Rows from block 5 of a small image classifier, named by matrix and row number. Rows with one number within an expert belong to one neuron, the router's apart. Each number is 128 + 32 x the weight over its row's rms, rounded and kept within 0 to 255. All counts start at 0. Numbers have three digits each. After the name is the row's rms in percent of the matrix's.
Before each expert's rows are labels from the 100 images, of 14976, where the router gives the expert most weight on average: "strongest on" is what is common among them; "colour at peak" is the nearest of a few named colours to the mean colour under the peak. Only what is clearly more common there than usual is listed. The data: telescope images of galaxies (Galaxy Zoo DECaLS). In brackets: how many of the 100.
# router: router (model.blocks.5.mlp.router.weight, 32x96, trained with AdamW), inputs 0-95
# up: expert up (model.blocks.5.mlp.up, 32x96x96), inputs 0-95
# down: expert down (model.blocks.5.mlp.down, 32x96x96, transposed), outputs 0-95

# expert 27
strongest on: shape: featured or disk (88); edge-on disk: no (75); spiral arms: yes (65)
colour at peak: brown (47); grey (30)
router.27 095:065101176173097099093140174187069089139143111138146059144107159140136130096189102144159109187187104111132154092109103136128086112160117189111115160140163109120132077106146133119087206076149176141148119114104157096138149132094095183167143124081096151091144141090111074128120105115121093132
up.3 104:152140129093095134142121105066107151169161092142098091090138122164106168159154166135134109127146048115110091066160140099119102132118141174142112117112121141087137142150123136132200113184185144203096099088144149084141153108079112096128121097127103191173155111128222152137151085111136071158
down.3 092:122114095121135118164092160115069131108180110144147139080170112174137123171146177133149086165123154128132146096131133083092101182153131100147172143143114133119129105153101072118092148155089142116104160128123170077202128160125097056059177165148161185181164107140103098108078140181181149104
up.4 093:144197186074136150100103100125230123124103089078155151134153137121094074113092164175139092102112136128150112114098097078123089085090113109148110136107167178149068124120083111154135161128133126100174134067155118116201155140155092125121117137173129183151139111151101100166124148151141104192
down.4 090:107118156082080123091114139173099109152140097128103118193097141061149068183114102171148142128102077148149166128130106125146133164136090145144146167093142140142144100142149156079133135155062170145063137171139157085101196094133084103208130159176138154149154145135179078120146176154109115153
up.5 086:120136127098150157128097173118101091126134170113182125095083188183137106154159146145093104158148160108108125139089177095107089124129102176107111113173140161116146076149150105133087207152089104126153204152120091054084116133125165126146135182127099068106108075091157111094105132090164169161
down.5 098:114156109064102143091145146126193144181078097133117109084158103140137166158140104125127094083096181110177097124133130182105111105109132107133141172171062079148176106166163089157131088104216115128163107073115161157106135122162148104141169098163135053159120093115098128144111141165084153129
up.6 106:132147120118131136100139108134179158143117120149094131192086177106174162110155130081063126143155080106140155146130113110098063145108114182130158137114079111063098102114152108142211126106215107108132150143076075134118142115091111125117143089117202143083123128165177107077166134148153125183
down.6 091:059094151207079138191120157137088093136119122128117156125170119109084179125134118108198154116126129114179081123052097114108198110138124140142134150106125172158152177157152063119143122140094105090093115104171132122171055061111175129097131173113116120088143116161142131120143169142115133130
up.7 117:051135134129088122137112078079125159151101160094129110123175057141196137152162080121182109182066106105123137162153090140126123168141172132113100119145037185147119097111154159087148129083150136156118192145136111143144120100173115112137154092108091096091158144079149166149108168156131102144
down.7 103:156136183135143145153130184083117131108137144114082107155129132158125151115120130148106106163096138055084116061156131148120100098060134115121111152103156112169074141102076175213158144112173120173148175085169081113146154099134144115148129169112138178144141141172149040079115109122088156160
up.8 097:145131108113165064085120074143065086126112158159139138127134119184116090091140095142151108168091136114121131129146165109067144165184171065155154130154087095084124117121118155111169121136150188131112078164152131196082178192116154135082124163158093120111141186108142114109119118081094116184
down.8 107:143122093115128078092150095144136154141224129122126085100079125118093198127163142075074081157165134112099160123144131144106154130120145126170208131127127106085140139082166156167116146120114155061115108181121180159162130105107169137127165115091118193143154104113116137157143084112111077056
up.9 103:187111057115124136089151106118154105140158129125121074126113127199104124091109161132153142108134138136113103071126166137168142186122150118118103112078147098159136081149119076075176187151107129142097124152116177176071091147134166140127069100180158153084133179103165099079113161110123205114
down.9 101:135141036158101130140151080115088158132154136145089120144106105125040136119157118135164138168142105064113118130152183143209165147106113126196182098157066132137136115113167120132172023145112129123117124093114113133130136123157116083141126112040148144131124143107103145145115086125096152104
up.10 081:066109118140138106172188113080121105153119110165177128092094150161142135125106147176207096151168097096138092137102138068114170145156095107081129126160149146121111144088103158136049173125090096068131066125106124160096122104158118175101104102178129156157127133119107186160175125146190120157
down.10 089:148098141138132130061122138075092109102076051164119127118088087168100117161120136125137165095183071111195148076145148145089103129081174143126154105161178167114091174080132232160142144086190115141107117102120136123125087108123137156131143077106122122098106160095145109120143101144155158150
up.11 105:153095115102153146062137164133100104118144056142144141141126091126101071174151109109157162126142086101200083123119073183139146126134162168106096170110086139112070113180181130170167147120129120126190161094124122077073093141116166091116142177108161160125173151119160159100113155123120084075
down.11 104:172104157126111080171085124124082103083138125157104172082148167159147139136115160135099085158154185138146150156142111100117134106189097155183139116146087127190156149139077048098177125110156127134176097140101131172161128118048144098088156127094153175153133124098106147147083112101071122180
up.12 104:109130161126147134112135134128163121072193104117067127091101228155169131065150137123148113196165092078125124115103111111155168093087124140088134138171098107138164153148084114051108163144122088148114153106105124162090166168093139097148138161148137176132096144137089141172147171149098116059
down.12 108:156116055055109095148091124112208087065053108103151164139134112147120113176154101173111109109179140156139070110176145145185130122164100144107125104121144181156155090140165124122100106141130161126150092101109062139115141144166137137072157146142083091149126068184139167110113135144130132155
up.13 106:160152130159113207103135119127145161067133221118138145139089175131115145157109149100130146103156141111148109132097126125086201076175118111152140093153155119139116091089126176114080140129078151095167128089110077105083069193218123080122137128082161123150118109117132135165110108139093093123
down.13 100:162175163147225131170123143161185104135115168116097148114145143154105113187113186172168149153098071115158103144115070139159159109153075136098140153161152121080144134082083104132155152091173127162106163092097128079150171111177090120096172166093109148163106143162143131095097121104137088111
up.14 094:142115136082132108141107137144149152120157119114087078157124178110172162106182108111138170133173137109087173114163098140115108110048132134168080025124082140141167104150154199064118159128111103128124160118182119165107121159128130078132082070128155104175093142189148107147155108123091124144
down.14 094:132126090078122133154108132117182107143116143094150187124165186143168089128153092179135129125121112150097205126147077137123164101136147106102147126188100150161140102142128106135075155153090186116116153156133078129143128104152113110152164175083196142202160112157131122073085190116164055130
up.15 085:094182095151111109162092171098180109123149055141087151137161125110159146146138162060139208131095158098112145137135211135198178163124132122129092134118137091110152150066181136103128099149133087122151111180159148109094081072110196143121120134081108092118097108143141144095123104095145115121
down.15 088:177142122109155130130122108194167098128135124070168145137172155144121107118135153140091125090154107186119063136102161172147140109098117137087101153136120124108187163153131126168052117075149100190093124116092125155141180122194100116155100153118135070073152187193182107080094139121142121136
up.16 091:094169153143123162149067104050098118134126082108136116089167143104147089139079142118145139193119102148148086171176108205079135192098133128112078175172099148130110113066119124150141149140127126112104115073133135130156147140135142120089115098069191089087153181197123141171142145128106144124
down.16 100:181128139109099113130145133133153103093073115159042142158134131128211108118122131160132100074169137180145124104149131130112144122145123139168083196094199102175071162112163156104090168129180146151154081165102135140164136155155078157099126086091098162090163109152126122150125096168140107068
up.17 106:124085084108118148149173126080104125174115079154086100136139108149060167190102129165180076131106140134199104139105097115166096130159129150148125119177130091141183166129112131093093116132153128157163113120111216092079163090160136158106084113140103140168113134101158187134136151068137095077
down.17 112:077153101107117110117094093147108088137116199160093100070108106151109102162103121127130159069114133122103101139087152076134099147123158105114135133135154114088135053144127139203144093118129109177083133128104132085133068072083072141055123189086107116142153061131088172113122100166148117143
up.18 111:102117141178078133183166119125083086157094113169052137074107155089148083140142144120130134160122157134109106162082094055137124155201136152147152148136145110147153142138180133155153113110065132165061123161127191048096184104111147167141136124122142129119127123191095113106119124128167108089
down.18 108:080160163134127131157111084086122052104117083064157151094160108141101105124095082142146127089174123161147140093140155134126067168142131140113120045168108168183213145148150158114175140097122136121126118059075096115130110147104124097126141166128101137129149156184106107110117085175155141183
up.19 096:117094161089120066132117099178146084111078157184111180125161135098166159105132149110083136093159100164150082094084121119118196145163080056118154168127100097125117148102094162132125149128167120126129106136131156141108143150160134148109164167139114146100070179143081140180190125093040140151
down.19 101:137099133181077136080169153189195129103149118145139134124098118125146167116123123107069136167195146145142076105107130098162108129141148144113127119112146142110100088153178111131104122144140152052123160133103053129095200142110184183154122146124096080212143105104165156087094134086095128092
up.20 096:140074107084146110101160147108089119152054066092105164143148143105122149131114146146101122055138131149182138083120082133117122123144116151064127115146176107152144121172141131193114080068129172101128099135149200164139115159149161154064164106146168131097119117107161086158079126189153168164
down.20 103:133114181137098122108121175124117127149110145143154160169131188106115049094136130188100126167123067143134147135119124130171139148154143180106123089081176059145182166164110166111122094127077083143128078120121198121161128119087142084104109138086148056088128114052136156083124119134138095109
up.21 107:099131046146146181154208171132127106158071074167080120151078128128131152154115146169103147139110130073135152133115195126096159095178098109127086103092196146131135152113094153091134121096054138108144125114101161127197113127117082141142099137111140145079191112169161113082140139150145121130
down.21 096:090115141126166112097201072139087153146102174116119139152090101146111128131074105146124140119158093108169150167165078173128123119105157139076090153120141139108138115130164170071131107192145067157084133146143123118125095137097119106008094116105164104122144122062126138109179147142171088090
up.22 083:132180118144113144147128105133093118123138097093121066099157074134108126131176130195078172100123078117191066150115099183128134156107104092194151097145138133084123087136153151146141078172101138093111164145172137201157150134058125153103154149149113134203170116102100119150115134124103066108
down.22 092:128114167065146131136163155154149113111126156131157060106111149083142109100123060162102128172164177129107071126072080171106128162105185110160162155139115109127061046130105127161150110152134165125134117164108134119142113149120124080143122205071107093112166107150056134163073136101128112150
up.23 103:085107096093141109150108034185120139125189118113157124161140109185106102130127174192115197102096118188111178164147139126133114082115112228163116154058117121118120116065156166121084171115115101132127101131139091129128116159128127138088099081148114131173115138144147079127118108125147143174
down.23 113:088154121194143171109094125145138132134121079149140115168120131101094134068156174083149112070142103121131152127067093166084115109102162101118134129117068154114123132141112113119090105090170146100115110191075098186165117128150114136133159207045158081077065139155115126108151126144092091099
up.24 101:104158140126105113115143058096113084105159111105159118091103202089073126140110204131132138114133108184182116129072166120163119136099125125135199201129157146096138077121077172128165122163115163097128110085097186096156110169105147166172134073103107109127125192120148126132156113106089131111
down.24 098:117111124092091079115077150142113130108145183118132076102135087148125131083165149130097161130155181162128134092128169199176166168113184184136156175134116158152111097098111155143158116097092091120065065096100095161130197130147086115124092157099112164135123116109173106122133153172118195076

# expert 18
strongest on: shape: featured or disk (95); spiral arms: yes (54); edge-on disk: yes (32)
colour at peak: brown (33)
router.18 099:184080143142113132123154161048169099140121125102151192105118117138153128163180081109151140104122171129088170091148093127107103102078153109074133141123094177147153072126201114095145121120174158121170139168156172110132136123179104097119087131114119123041141106083195125148154076109132144149
up.3 112:169094061110122104146122163112104160190119073113157143081092084136119110125095130208139138181174153146070149169142181108095165140166134164134171131115072123077138094150142130126162117157113133112123072152153136041082152105139152094140098126164132108118157081176110143096133172115163086106
down.3 106:163095111091129066124123090119096207089138122152129130113144163128157182133164107094124159170174120095104135115112095167153185090093174117138127070118104170116084142172096094132143157151095121049149138151103151163143172065117173153151137151148107115152135153135097171104119183148160196181
up.4 093:145136156095075077136125188150160126101151127154107124104125135194131123131165093077084179081129110103137123167132120158105138115089121132142161136111100168106209118091113156157164113136186083138163090109097057201176173153101100134107087103120079159159177164093085149115105097116157132100
down.4 090:136143131163113119130115090096148179148128142144113160188147074081098135163087163110128135157153119131117073164126172180139150075119130093168144126139142126104122177106145105180074161083104125117123050141172083065085085144073158151075127157091160099134154127105081053161147168117099122115
up.5 099:121152073133109143137141065106207154140152161105115086124095105172143074172098154156126102191149045170105149159099121159122146086140113117092111068135139108163153135117124095183125086144080165127144127138138143107154103145087114186177115060076133168128094142124172091088157116156138173142
down.5 094:155140152187110115112119104101096082114151125158124134145140088135131129140153171082185138101064207130177116098140123109145127088132124073142118180162121091146195121099128126123050148106134163081132167128143139177169119045078083144160137136112149147145131142077203146117101106107128185110
up.6 103:139147161124115163214170099168118091100166157141136065080137091144128163177157156109127121106155155131116094074123161072133172132122195099105200112133080171128101108083137124120161084090142090122108081184101123122147131060088143107107118169098139161148159082112142113179129116170101133111
down.6 106:151114102116133151087152175124215095096109139141115153105114092136182141064142114138111083142169098101096222141102169154162096115155080100159164145122137084178132158146178080141122117126116170166065199140159068080095122150130115109109196135111124132114118127112170133108145129138132118176
up.7 101:115151153086148170168130097099130142125086121136120155080116138106171153075192073162138126113063167177175118097142120091111149105106105085165081109128129094129158127147124106153157107168091098106162178097195152141110151101091128139104149174035132151165125125127146157159063201127103099130
down.7 107:169151121125130104128134200196103139105135183123126129163151147108156045167158122114128097102147135144129070076145107081098114102103105113076117167133183096125112173102147152167103107152148127108085135151124132153162178102167089125071197109164130087102103154070132155122147142217112103142
up.8 098:158179122172083130124180140099189100128207139086158151143111131201131112118100200137131115113149163097115058100145120143101156149112078089144144160142122123143145072121136147036126104078114118177141117108150101165123102168131078127125125135123061086100164128151142164168085117089154151117
down.8 097:162115155111178135118092123108076090167069164122160138155090060131120124167103111170138104122141125183171110130128116137150065166158157137119126157115176068111128096101112118150130130109121131152146079116093099086159149125186128123129119137155087157089031152142088065069174115156160116065
up.9 092:166153077054215146059161101180093099128094117150150146136148160115098139154094109152101136128087129154101111067124088120204129065103167159145158135085136085077178131105106168116139134121137130166147122075102188189111084123149107112158127096169130142124138174136162110121131120113110118159
down.9 090:114129098102047121221136112096160110190116151111149117112106066119111152165150107178136067151168107132173061098073104110142174147115113127171075085119140112138114128104129169118144147148130100117149122113105085113140106089085110184139121177130165126136176115106119178180105119165163181089
up.10 107:131066131122144114141155122132180156130131154153144121084096160144121100108156099142160067186137160082165137094094144109146146080111071164130103157134145200139108144145159150116132133159130131122140128150070132133198099076175191139140093143116055137174148157122091145080109109082110075043
down.10 104:102116159153084139163123161176132141108036124115118135128090216174111195095090117079161140131088095074161090114109153145155077135139116119165150147097123116111160075177126131146132116130096093117095121089098156191169122111177094172115132111113197118150133161111152121140070132121111085170
up.11 097:090063146160144191151128109107157134147124098151114159131137142100182094060113187099120140100130117076144142136080141100186096140131081149136118140202124108166085108114155127170133041117155094149150117085177192189065144152134094148108128150116100137106089179161158131113104137110106100136
down.11 104:137044151114131128113084085152140118128101150125137096155163121085116076129128080184107159113099189169131152102125163081165160155165161108131162189136181145080058151091151112079139137107112131138159161109101164153138134158127179108218122132120117123137151144202114142140080088116155083119
up.12 106:127097092125090164170178142089167153145102154091151142137133115071147093187105173146096090092136154106137094159098129116132123154038144181062122130144135145162111166129128101120204110174131172155160126147145130147113116105062138056120069094156127175106130161154108089092085156113165124136
down.12 099:066073094090105149105134140118143126143172125072136135097118122100064128157109152084150131098138182117082141093195150116177111169135191131188151108104116051171142147084138175129180157123180112122145174112172145136197128135138083122102111080123102131121143136105079120084114121184158143115
up.13 097:169092176170117149124164080126136093148100139112172169113111118096174137125166121105086138187112134126183142142128124142191114132117137086065152162130157143128123132110119170143149116109118094105118099147121023080095152112152122170121148138168131017163077147101106178145144075160092142121
down.13 108:144099097149171073086155202121124061104102109114136121088132154199139143112124098102105105160090133077100106119144083145110127161157193119086137152073135152058168098110091130121113032115127130163167154107143137153140157136177137133170170126118146087180127093081158132180138123092120115132
up.14 096:061199186133102064144151112118135169120090115149077107096157064142126102150119104159146107128138152085103139184087146139123132125151154077111141138060130120107080141192168124138137153066101105115137142149149150197131094097080117195154166103100154160155152122124121200143119085140106123149
down.14 092:119180158115090148170153119166132143084210090174101128068165100104078157095119152140154141113072133128114125133124112170178159083137110131080100140138109109173087150153219129110178127096144091200116136111201146088142145131144138080184146118142096180150143137115140134126126152116136138068
up.15 090:166180135130133099125088122111051153164114105161163122140097106117134128202106120178100147134078116150135218151074127193126127105130095122083157145110131089152078130096134143159139079100129080086167149103186117168162102141126131110132122104174119187119088121161117181147088094166126067109
down.15 088:141151187159132107110164159218072105134147122147115112059118106142078128161115107176120111148118113134091089157166150114135093104086144166157074184133126162159151154070116111125148149138169161141133068105084080181092099120098159077142135147088161142126134130113107135127122201143147052160
up.16 112:137152089157129140131167117202106114192058126093114137157110111057102152143149105098144085159143158063135124156122121108081113119143144161167151132157140135109187137100134165141111146102127156152056142179118162097120072095164111050163076130119088141092119105179110189129116102175121127168
down.16 101:176167124122189178118129164082113134069162130102169123122080162138150138097107124136108167123137156092134064193129113058178130145142130157125119186137112064133102182132147202157121111117137101098136117141194080100092090139102106099159128092084183141174145176157093112126141122123176134138
up.17 110:135168080122145131059116220105151108120109107092079155097060167148132120116127155147105146105112210093124124175168167098165171111131101166156162118097056152143139119153094132059124050138155141123124121111116099127096140107124085105149155121125138153160109193109168110153180138133108112167
down.17 119:157111091134144112143095113105164156138113113167175024174172134097160152143146119124136111093189137148124213124138122153145144074100137098151115123117099142077121136082146134116132166122132176115116146182168120143075185171108194148112148155134092168128158113171095078109116105189105112066
up.18 097:155122126063146090036098082103117108159149091037122149142126144141116091101160128161135158177179177160111125098132095174107104192146104167153093174150107126164090072120172125158145149117096147131101157178078136148137122141157110157139125174082083125101181123181119108125108122135101101111
down.18 104:151148165125135152117137086158114082136134081186072148112120098103083173085088146118104152066147112142143077106151114168086108091125159155166116113190089111163123171139060083103129115093083104084100158177063182157115155138053108129170160121137119122151114161116075096137169103127104131132
up.19 105:095151139117184133173162092102106134164122150125075183146150130116092114140140076133121173158084070158172100138121086156153179101196143123115155135126131124139113096028116106179131077108098141137117139149103135123127143150107163060111117094082182089119145148099174079099132169135163193103
down.19 113:103113131120124107127157096059139149120156087178098144056134147121148128147135055093138089115138089120134159085123131097135077165107089131124139090136155116073150127093121162150120111139143184091163097078159081205121121039198124088147106099153077129131127083135146138196148172143151122135
up.20 105:085109138134143127114157124143146104132186126170101183067152107071166134146118103134143148141100146115119083048132073079118178124134145194137127155151138112100123191112147114113124073163080106081112132163083118129165165109127086178108167144167173140121045136124113165098185133078120159155
down.20 104:085183149132149112181137074167140093107138115067090167112202151133165137205159119095154094089133153178090164114125164179172122152152123114149143137128145113094158115081132119108122095097166083104095117078117152124091128171082181113138119105089116192103133151149175123131078166069128152146
up.21 107:113097067157121164081082104127088167145102173107142164153117138122188140181159111121122142082128086143111153120138131202091162213101117120036106136148132131162190115055127107113136136106158161115098135111140157125106128134072156134148154119110114149102102180162046107122168143143114114160
down.21 104:097138169141131115172087106161105146104167078149152091124125166082116182176122089139141101140057113168105158140121113197187182184179155149159079108096150078136116143149123160115142123211094131147128106166109101085143124066082177153122093131108113087139130148145104089119113138128183152155
up.22 094:130099127137083121106104092223112103150100121156175133113103120171126160114182158051142093069105105131124170160181149182102127114113095091108134099146120119136138116135151146153105159095186147126128118150071163056082117221144145139129130133080100091109150137121183151181093113111126158141
down.22 105:148132196168158104082084133137088118154109188148121162159154146122067173101105130099094114141107103132142069201101141085129140097108077102148127130116061153134142161145144078141147064148085135112137124094127166086132070150191059153133135154144167151122123078183147126111119164086102151152
up.23 095:155142104147114155208158091136181129070122176171087078127131132071144185137160111059101114150146119120147156132126115086121126030093109106117124083136181142131165095119127103172108102155166166075130163184151132094107112088147128132145188112122147113116179110141163125140077103095106116169
down.23 096:130085131143129138088116153139102094096174144073153093155159109124169085130170159104152123114166172148126160062171115108118095095076114127089184147127143156096127165174143138174041132120126106119060141131155158172159099075123164171079105086093195127123121149136132120144154177106138109197
up.24 108:161127153117102194129091165119073133121114131121125120131114120114148134162145083094102178161070106193151142144178144153156137097111098110073127171127133199140101175083065098133096129106131093100168129180214078080128092147154123106164108173155122082098127126144120095157158122128185079106
down.24 112:087143106156141183091133093103108081095175138128070140079135134149090172112180147121115099146192128102072159112180134147110118086112195175115115128098148148079131110133159127159092139124137157164094130160153107138139121151095098191096130125096206119078142129188199115136178158112075126129

# expert 13
strongest on: edge-on disk: yes (37)
colour at peak: grey (53)
router.13 102:124104168176140122072169151120174067134127152117186156127146146202090154116175067125148139114119160090116108128165109139089110151137107075154142177137108115070136102099132143114099150099063121153136185182173111124079117109150074169121146201085122097094117151075175081139127096129112133119
up.3 090:148194080095118118119144147186142129185186084144095140083121134086127124100069136155068113162173146127180108078119042133146084124150081149133113103117119130129084120124157135177093115137131106152132173069098127146149144144149189139169100100122096120160148129092156141153118095221162106127
down.3 096:122221162115079142161132109099164105135133115135154079164111135119147089123157083105147112175096200151085161160118096172164172087087176105129149155132152140140079145162132103116102085154053141160146112070141124169132148147158105109033188110131115117103090098092113143099118120126126157111
up.4 082:155085100164110139164100135126174181115116127125102105110137156169120112164093163148131147159084133117091144108171125121113113124133205102179108072153129044075179079112109117029131141128150155180118149118157120108122163153139085151108084159064136119164114133100160152147143070195125114129
down.4 097:118173108100148162072122159196107108115158173130117087128117183131100128074159129130083179101112102149126106182116150140119114151180189125152126161083079149092153037163144117146176113128158139086073175125118162148126133137121126154145071176137140158125140121187118161085065135171166133146
up.5 094:132105173098129140119101115148069114117127143121188095108125103113108100100164127152120168156072152108103115071139145091145115105130136128106096167093101168174094113141143101170166135147105096216191106123150130109099137200130096122182201086142127118149057091102179113146188105101139188123
down.5 099:133112135108162091117099208121146143182143096122142135119141153122095081076108179148127104088178120114143144143193129088142162067182115143107123073201108104091130118121117170134127160110086072119200104105060137106123171135093123110142089098176116128098174135096132134162167155169174095143
up.6 104:140122169138120138165136120139184122050128089120087161122154141142155148117113115177107111133032128126105093163104189137153107164080135109141173141160095143117136177127154106110141073156104159133208167064109081136128138101109133126147153137103124178116056090171066146139129073100143165099
down.6 100:087092083098108101133169151124122071112121124095115121074070164130173146097112109086115104083105093169122129143128115067158121156156079139095102173150183167212121134180132084141111104167151067079104100163163131101114121118119113087140089147152096192107138124146129152167120189174111087140
up.7 087:178136159158176138114181089123229100090078113149136155125153137127122106093074075117117105107098097127152140142153143102157170122148142166060078083161187088168101135091102155139095137131154125125114167132144127086135108137139068061160141124078132115145184135142151158090132109196141101096
down.7 098:235200149084143136112114108151128107102113159153151139133121208121098129066166076156158133099135083087162152159114169116106106126139131136121159131129116120101143097089116143160097117164153115158116130093170170150092148125159090217135124082110112068126087068100139128119116146134148127199
up.8 086:100126191102092209091115137147114138143167087111144138182141097174076126129159125191163156097118095094084153113140112117084124115113113094200140139129120140189167120151080142087125068130089074120153137075138104128131111137156136188110144124127091149181133120110166144087072140144052132170
down.8 088:095144124120127124115117132059116076198167199102180140156138121071192140122090121136114114137141130157102135098127169220098161112160108094102131132106148103111136127121089178113182131084097115123128167114075127140130104082092213119160102108167107149130108076125098161107101094070134168128
up.9 091:127095125075189118177138102132144139069183143120134110138187095175134073053141096104111154087165166137174116103122140122107147104165186087108185121161109091115141102117182112109205128130080152127169144130110119109141069085115103098160185108086113120114131149145141164086100144156184121111
down.9 107:114155124115116107105141144086139108141119205107148118134132177147178182054092147181195157077078101128121148164181123159090095139094111121116069154179119137140096161118116106143111094086183113062079063122169126138165153114172115109130127146108090134098166134123157178131149085157123086146
up.10 087:131086172183186123201172138154145110121130160135114140134160136153119055033165078147103132108136087106166145093163077100121160112132125131125097116162149121146121172117119148161173183112120150108060122111184169079140135105111153083096100088083135109114105185105170122142104089159123099135
down.10 103:103151096097148100151163111135187105154075099152139153126160175127123161105110180180115117111117127130110145176190123131134115139113181094108159146146034164070153182125165081131083155115162099129084222083149171128166128138123134160090140124131130115096105151125130110162182097139154075163
up.11 104:090111159160053177167104159132125182084114192131132093096154138134153183147150183111114107131075070187144153091105062135075152123159152157175035099176124113144139130108126117134117142107153115155145112118109126138156135117075073185120181148125103120129097142097135138127102141115175112082
down.11 112:167122107139157117087135075181112131140088090139113129194122143161097146110152103135080151181109170128181088133084134131141151102208117100201111130141148128151159092149193146092135130131128129130130208099118111083117206080167134112131114108141112167090122126179143058113094108161116075116
up.12 116:109132110112084142070108095148145173165119116152113045134155201172175113162138118091173130117044111131142100156132129079117128128116125120110104172103175146160106129182165100134118084109102167102059108133091139143076145182119127111155148157058195098161122150140127191124157112140114150111
down.12 098:121126154143145150158157110161094108082120083131163104086076125047131132089073085184180159131120057125104129109105145108126114147086173145062093095136127153136162113117084085088168101163114112147111092211130174151151137136104144122123168110120139132122144122138085171112128089153141212179
up.13 079:176090105106173110183151140186158120173118123096095121112062111109130121119145123092170154112170129144150109054171144151119124143057118084145163132153099133142125119114129138176101126122200144181108119112131113091094073157122156121047189131103129077122077083172158135151143137125118197100
down.13 100:152112090053105122088131103125109107125111151109107137104121144136139138064124134205125111114077133156155143137115179128110132143122104169152159054125096102154140152173112087071065100155106141179168140143125097136114113188165109126111115216152138119139124069125126130085162215104076117086
up.14 114:112160134130112122161168114159092134143161171089127181125207199189099152156047119118132115155106165084119107169136107119165072128134134159119123091093113131136087150067169140120122087154064087152151148122090114114155180155123143117125169117098080168064109121139081129138142134076073147139
down.14 102:148125162180162127117146131108158100129093090040117117088136104118078121163123146111150126131146106151067099160101113066116073084135120089091122156106158050113129160114163158137074150128236083126133129091087070129066133179103150119098129132155099115160130122140109148102116169172142126124
up.15 114:120132133097147209078127148220114095108083124107112114113083141097083088096088135177092155152121155078082092087110076105131125124151156066093114178109120150165081095090147163149176131149144211162165093135129136111172172140170087126170104165137133140147117158162150127095132128130127124134
down.15 103:129160106130126146091162158053135186110071141118157147091105114142109149138165126140059124135150115118169174123140108167110184097176091084162129125119083132149123160147118182179140171177131118121148172151149171118105092154109120089110128143152218189159178088138110063122112140124084096086
up.16 091:124061107093107129151082109134106221121128164161142186142056141117119106126103109085136112141136127144149149092112165138154120085118167126145090138044116141167048101161165176183111102183103185124134139104114078162132119106146090149175115097128108129167113154111077149140155177138112160145
down.16 081:078193154145066121100123131107126108168043114116095140180173106128135119097108111109098084122058151192094149141144137167169125133158088152104136123177135168064098104086044088135112137140110105145115112132190130128116126151134117103141113098107133165201151160154083099141117099077127093133
up.17 083:092122093160136111144133113109145130108120103071091158165096110148101159121145169089169133152071112076126140127114119164164121139154044098124140141120098113127094047093144191106149148162151108137134160119165121121136138148157099116096079129095109114120159191087203230194130157127088145120
down.17 085:131101091068145154096114141084151110166151198147059090103110101098105107163144163097103152099125132138086109174151106130066082171124117113089110159129119148101102144127079126207119128125196165108069185118089107158158143161080151158082112120150138133149181124132082137101085130141178137168
up.18 097:095168131119176124146150178078150113078128137129124103113195140145049142075104132132151178120147115173144137124118161078138107101061111101102154112122122113146181092117168137130115156109077065075144150167135169087148171149062159163140159095115198100112151126130152080156117138179124146077
down.18 104:133142093117089142150091135122151091078153162107093157114098089081147111056138133141138185191156162163168102107114165072186020080147132124095170166139140114105112123174123086113103140088092110163157110133118152172150142085155110098062135134143168068120149160106119146134164126114131094129
up.19 110:082156153118038129110141125141100181153117153146101161110137170142118165144168106147124145076144110081146100186145166174129118107069083129136096172111141158136058132118163131164141104115129101102109123159171079167096059114095089088146080158161105137132138143156166143075090097183174174131
down.19 102:085162135146137162130160121123114157107146112080118170127145136163112128108116158075160129171138096148134133084106068132084137167092162100116170100019125142152152127041127141143129112176166175081146096104147108188171074156160077112135128098127076123153127109081115206154142111156146135134
up.20 098:108123115093161075184154133109141165145115120097154153139198103101119116086148086072163110139147160187202080114114167116104120140162102174139140074140129163163122130088128085121130123108088072107161169148111076106079103121157094128113188142112106158176169123135182103108127166154052160111
down.20 106:161149107162135121105066107090161123138166155154141119078135140130158111075106144165133112159153147111124108107123197114088110076098120141161146166102145077075124105058146112097035130113145156131114145125137143145163145171091171096162124149174147131126184139099095206077175118062148128086
up.21 107:091199133091156107127120217059110111134133114171163100094075062116149122087105105097145117149089118189120099117102154142133188108164141076144104124123093142134166161192106096131123053139156129161178119148120120154131161095145149096165139137127109058152178136160130137140178109106099100123
down.21 094:153117112080131107173136145121117128125139158130154137146084066125094106147139114109173145170107129129184135160084157088177120093102154137041150133129175105120106116144183127107128146192166135097092123215119136109115193142153108078090207112108111136101119123138089218165155129121140086153
up.22 093:143140160153148122083139135107204089111119107138069138151141112104117124074120147093124163097161157173181091166143096136178141161088179123109122116084098129074098128189167143121136103190178096079130106128140153089130146103133158139150061148178086172120079113102138194142137117064085128152
down.22 098:143168120138164097077120108149130141151124181127143113108076098091119164158113138136152130119168135150078173116156064143188095151162130121127131125125115126090119107148134122174169086098134172131071135169135065171117128080138121126222212158080157137108095159125159080120094185123111068158
up.23 095:088129159160164162148125175128162157100102118191193111159130115138149097146055129078146099167099089134141167105164114162119150173164117107096128128134085124118069119095159157182086117142084130092140137143114137135180091147163165076078073131101096154132178174078102158115113158086062140118
down.23 100:143134109093130119051045144130155124145197133121162121141164119159113115153127097113124088164133095155054143150133157172137148040110123140146116176135094133115084152133128090164130093093146101198089096155170097128125150156142097186135142123069159099124162168174185159097123153121166100098
up.24 091:177099134163113108125068134110098101122129176160137131177098086148167153105120068121228126129164103181094138125072148166114145087148111153123139091129082126172164089102087138189143163098150089116096130105159127140171085130176141145135135082143166157119170089143096112121066058142118134157
down.24 103:109108115101116167148147125147091141165167137137152180167091194104143158120167141083144107108101129171146128132154102151109133077130146136123158147157129114139125109163110093079145102089075180166135120052145077106162072108181138079060131130149107093145128086186152043065108117108142173119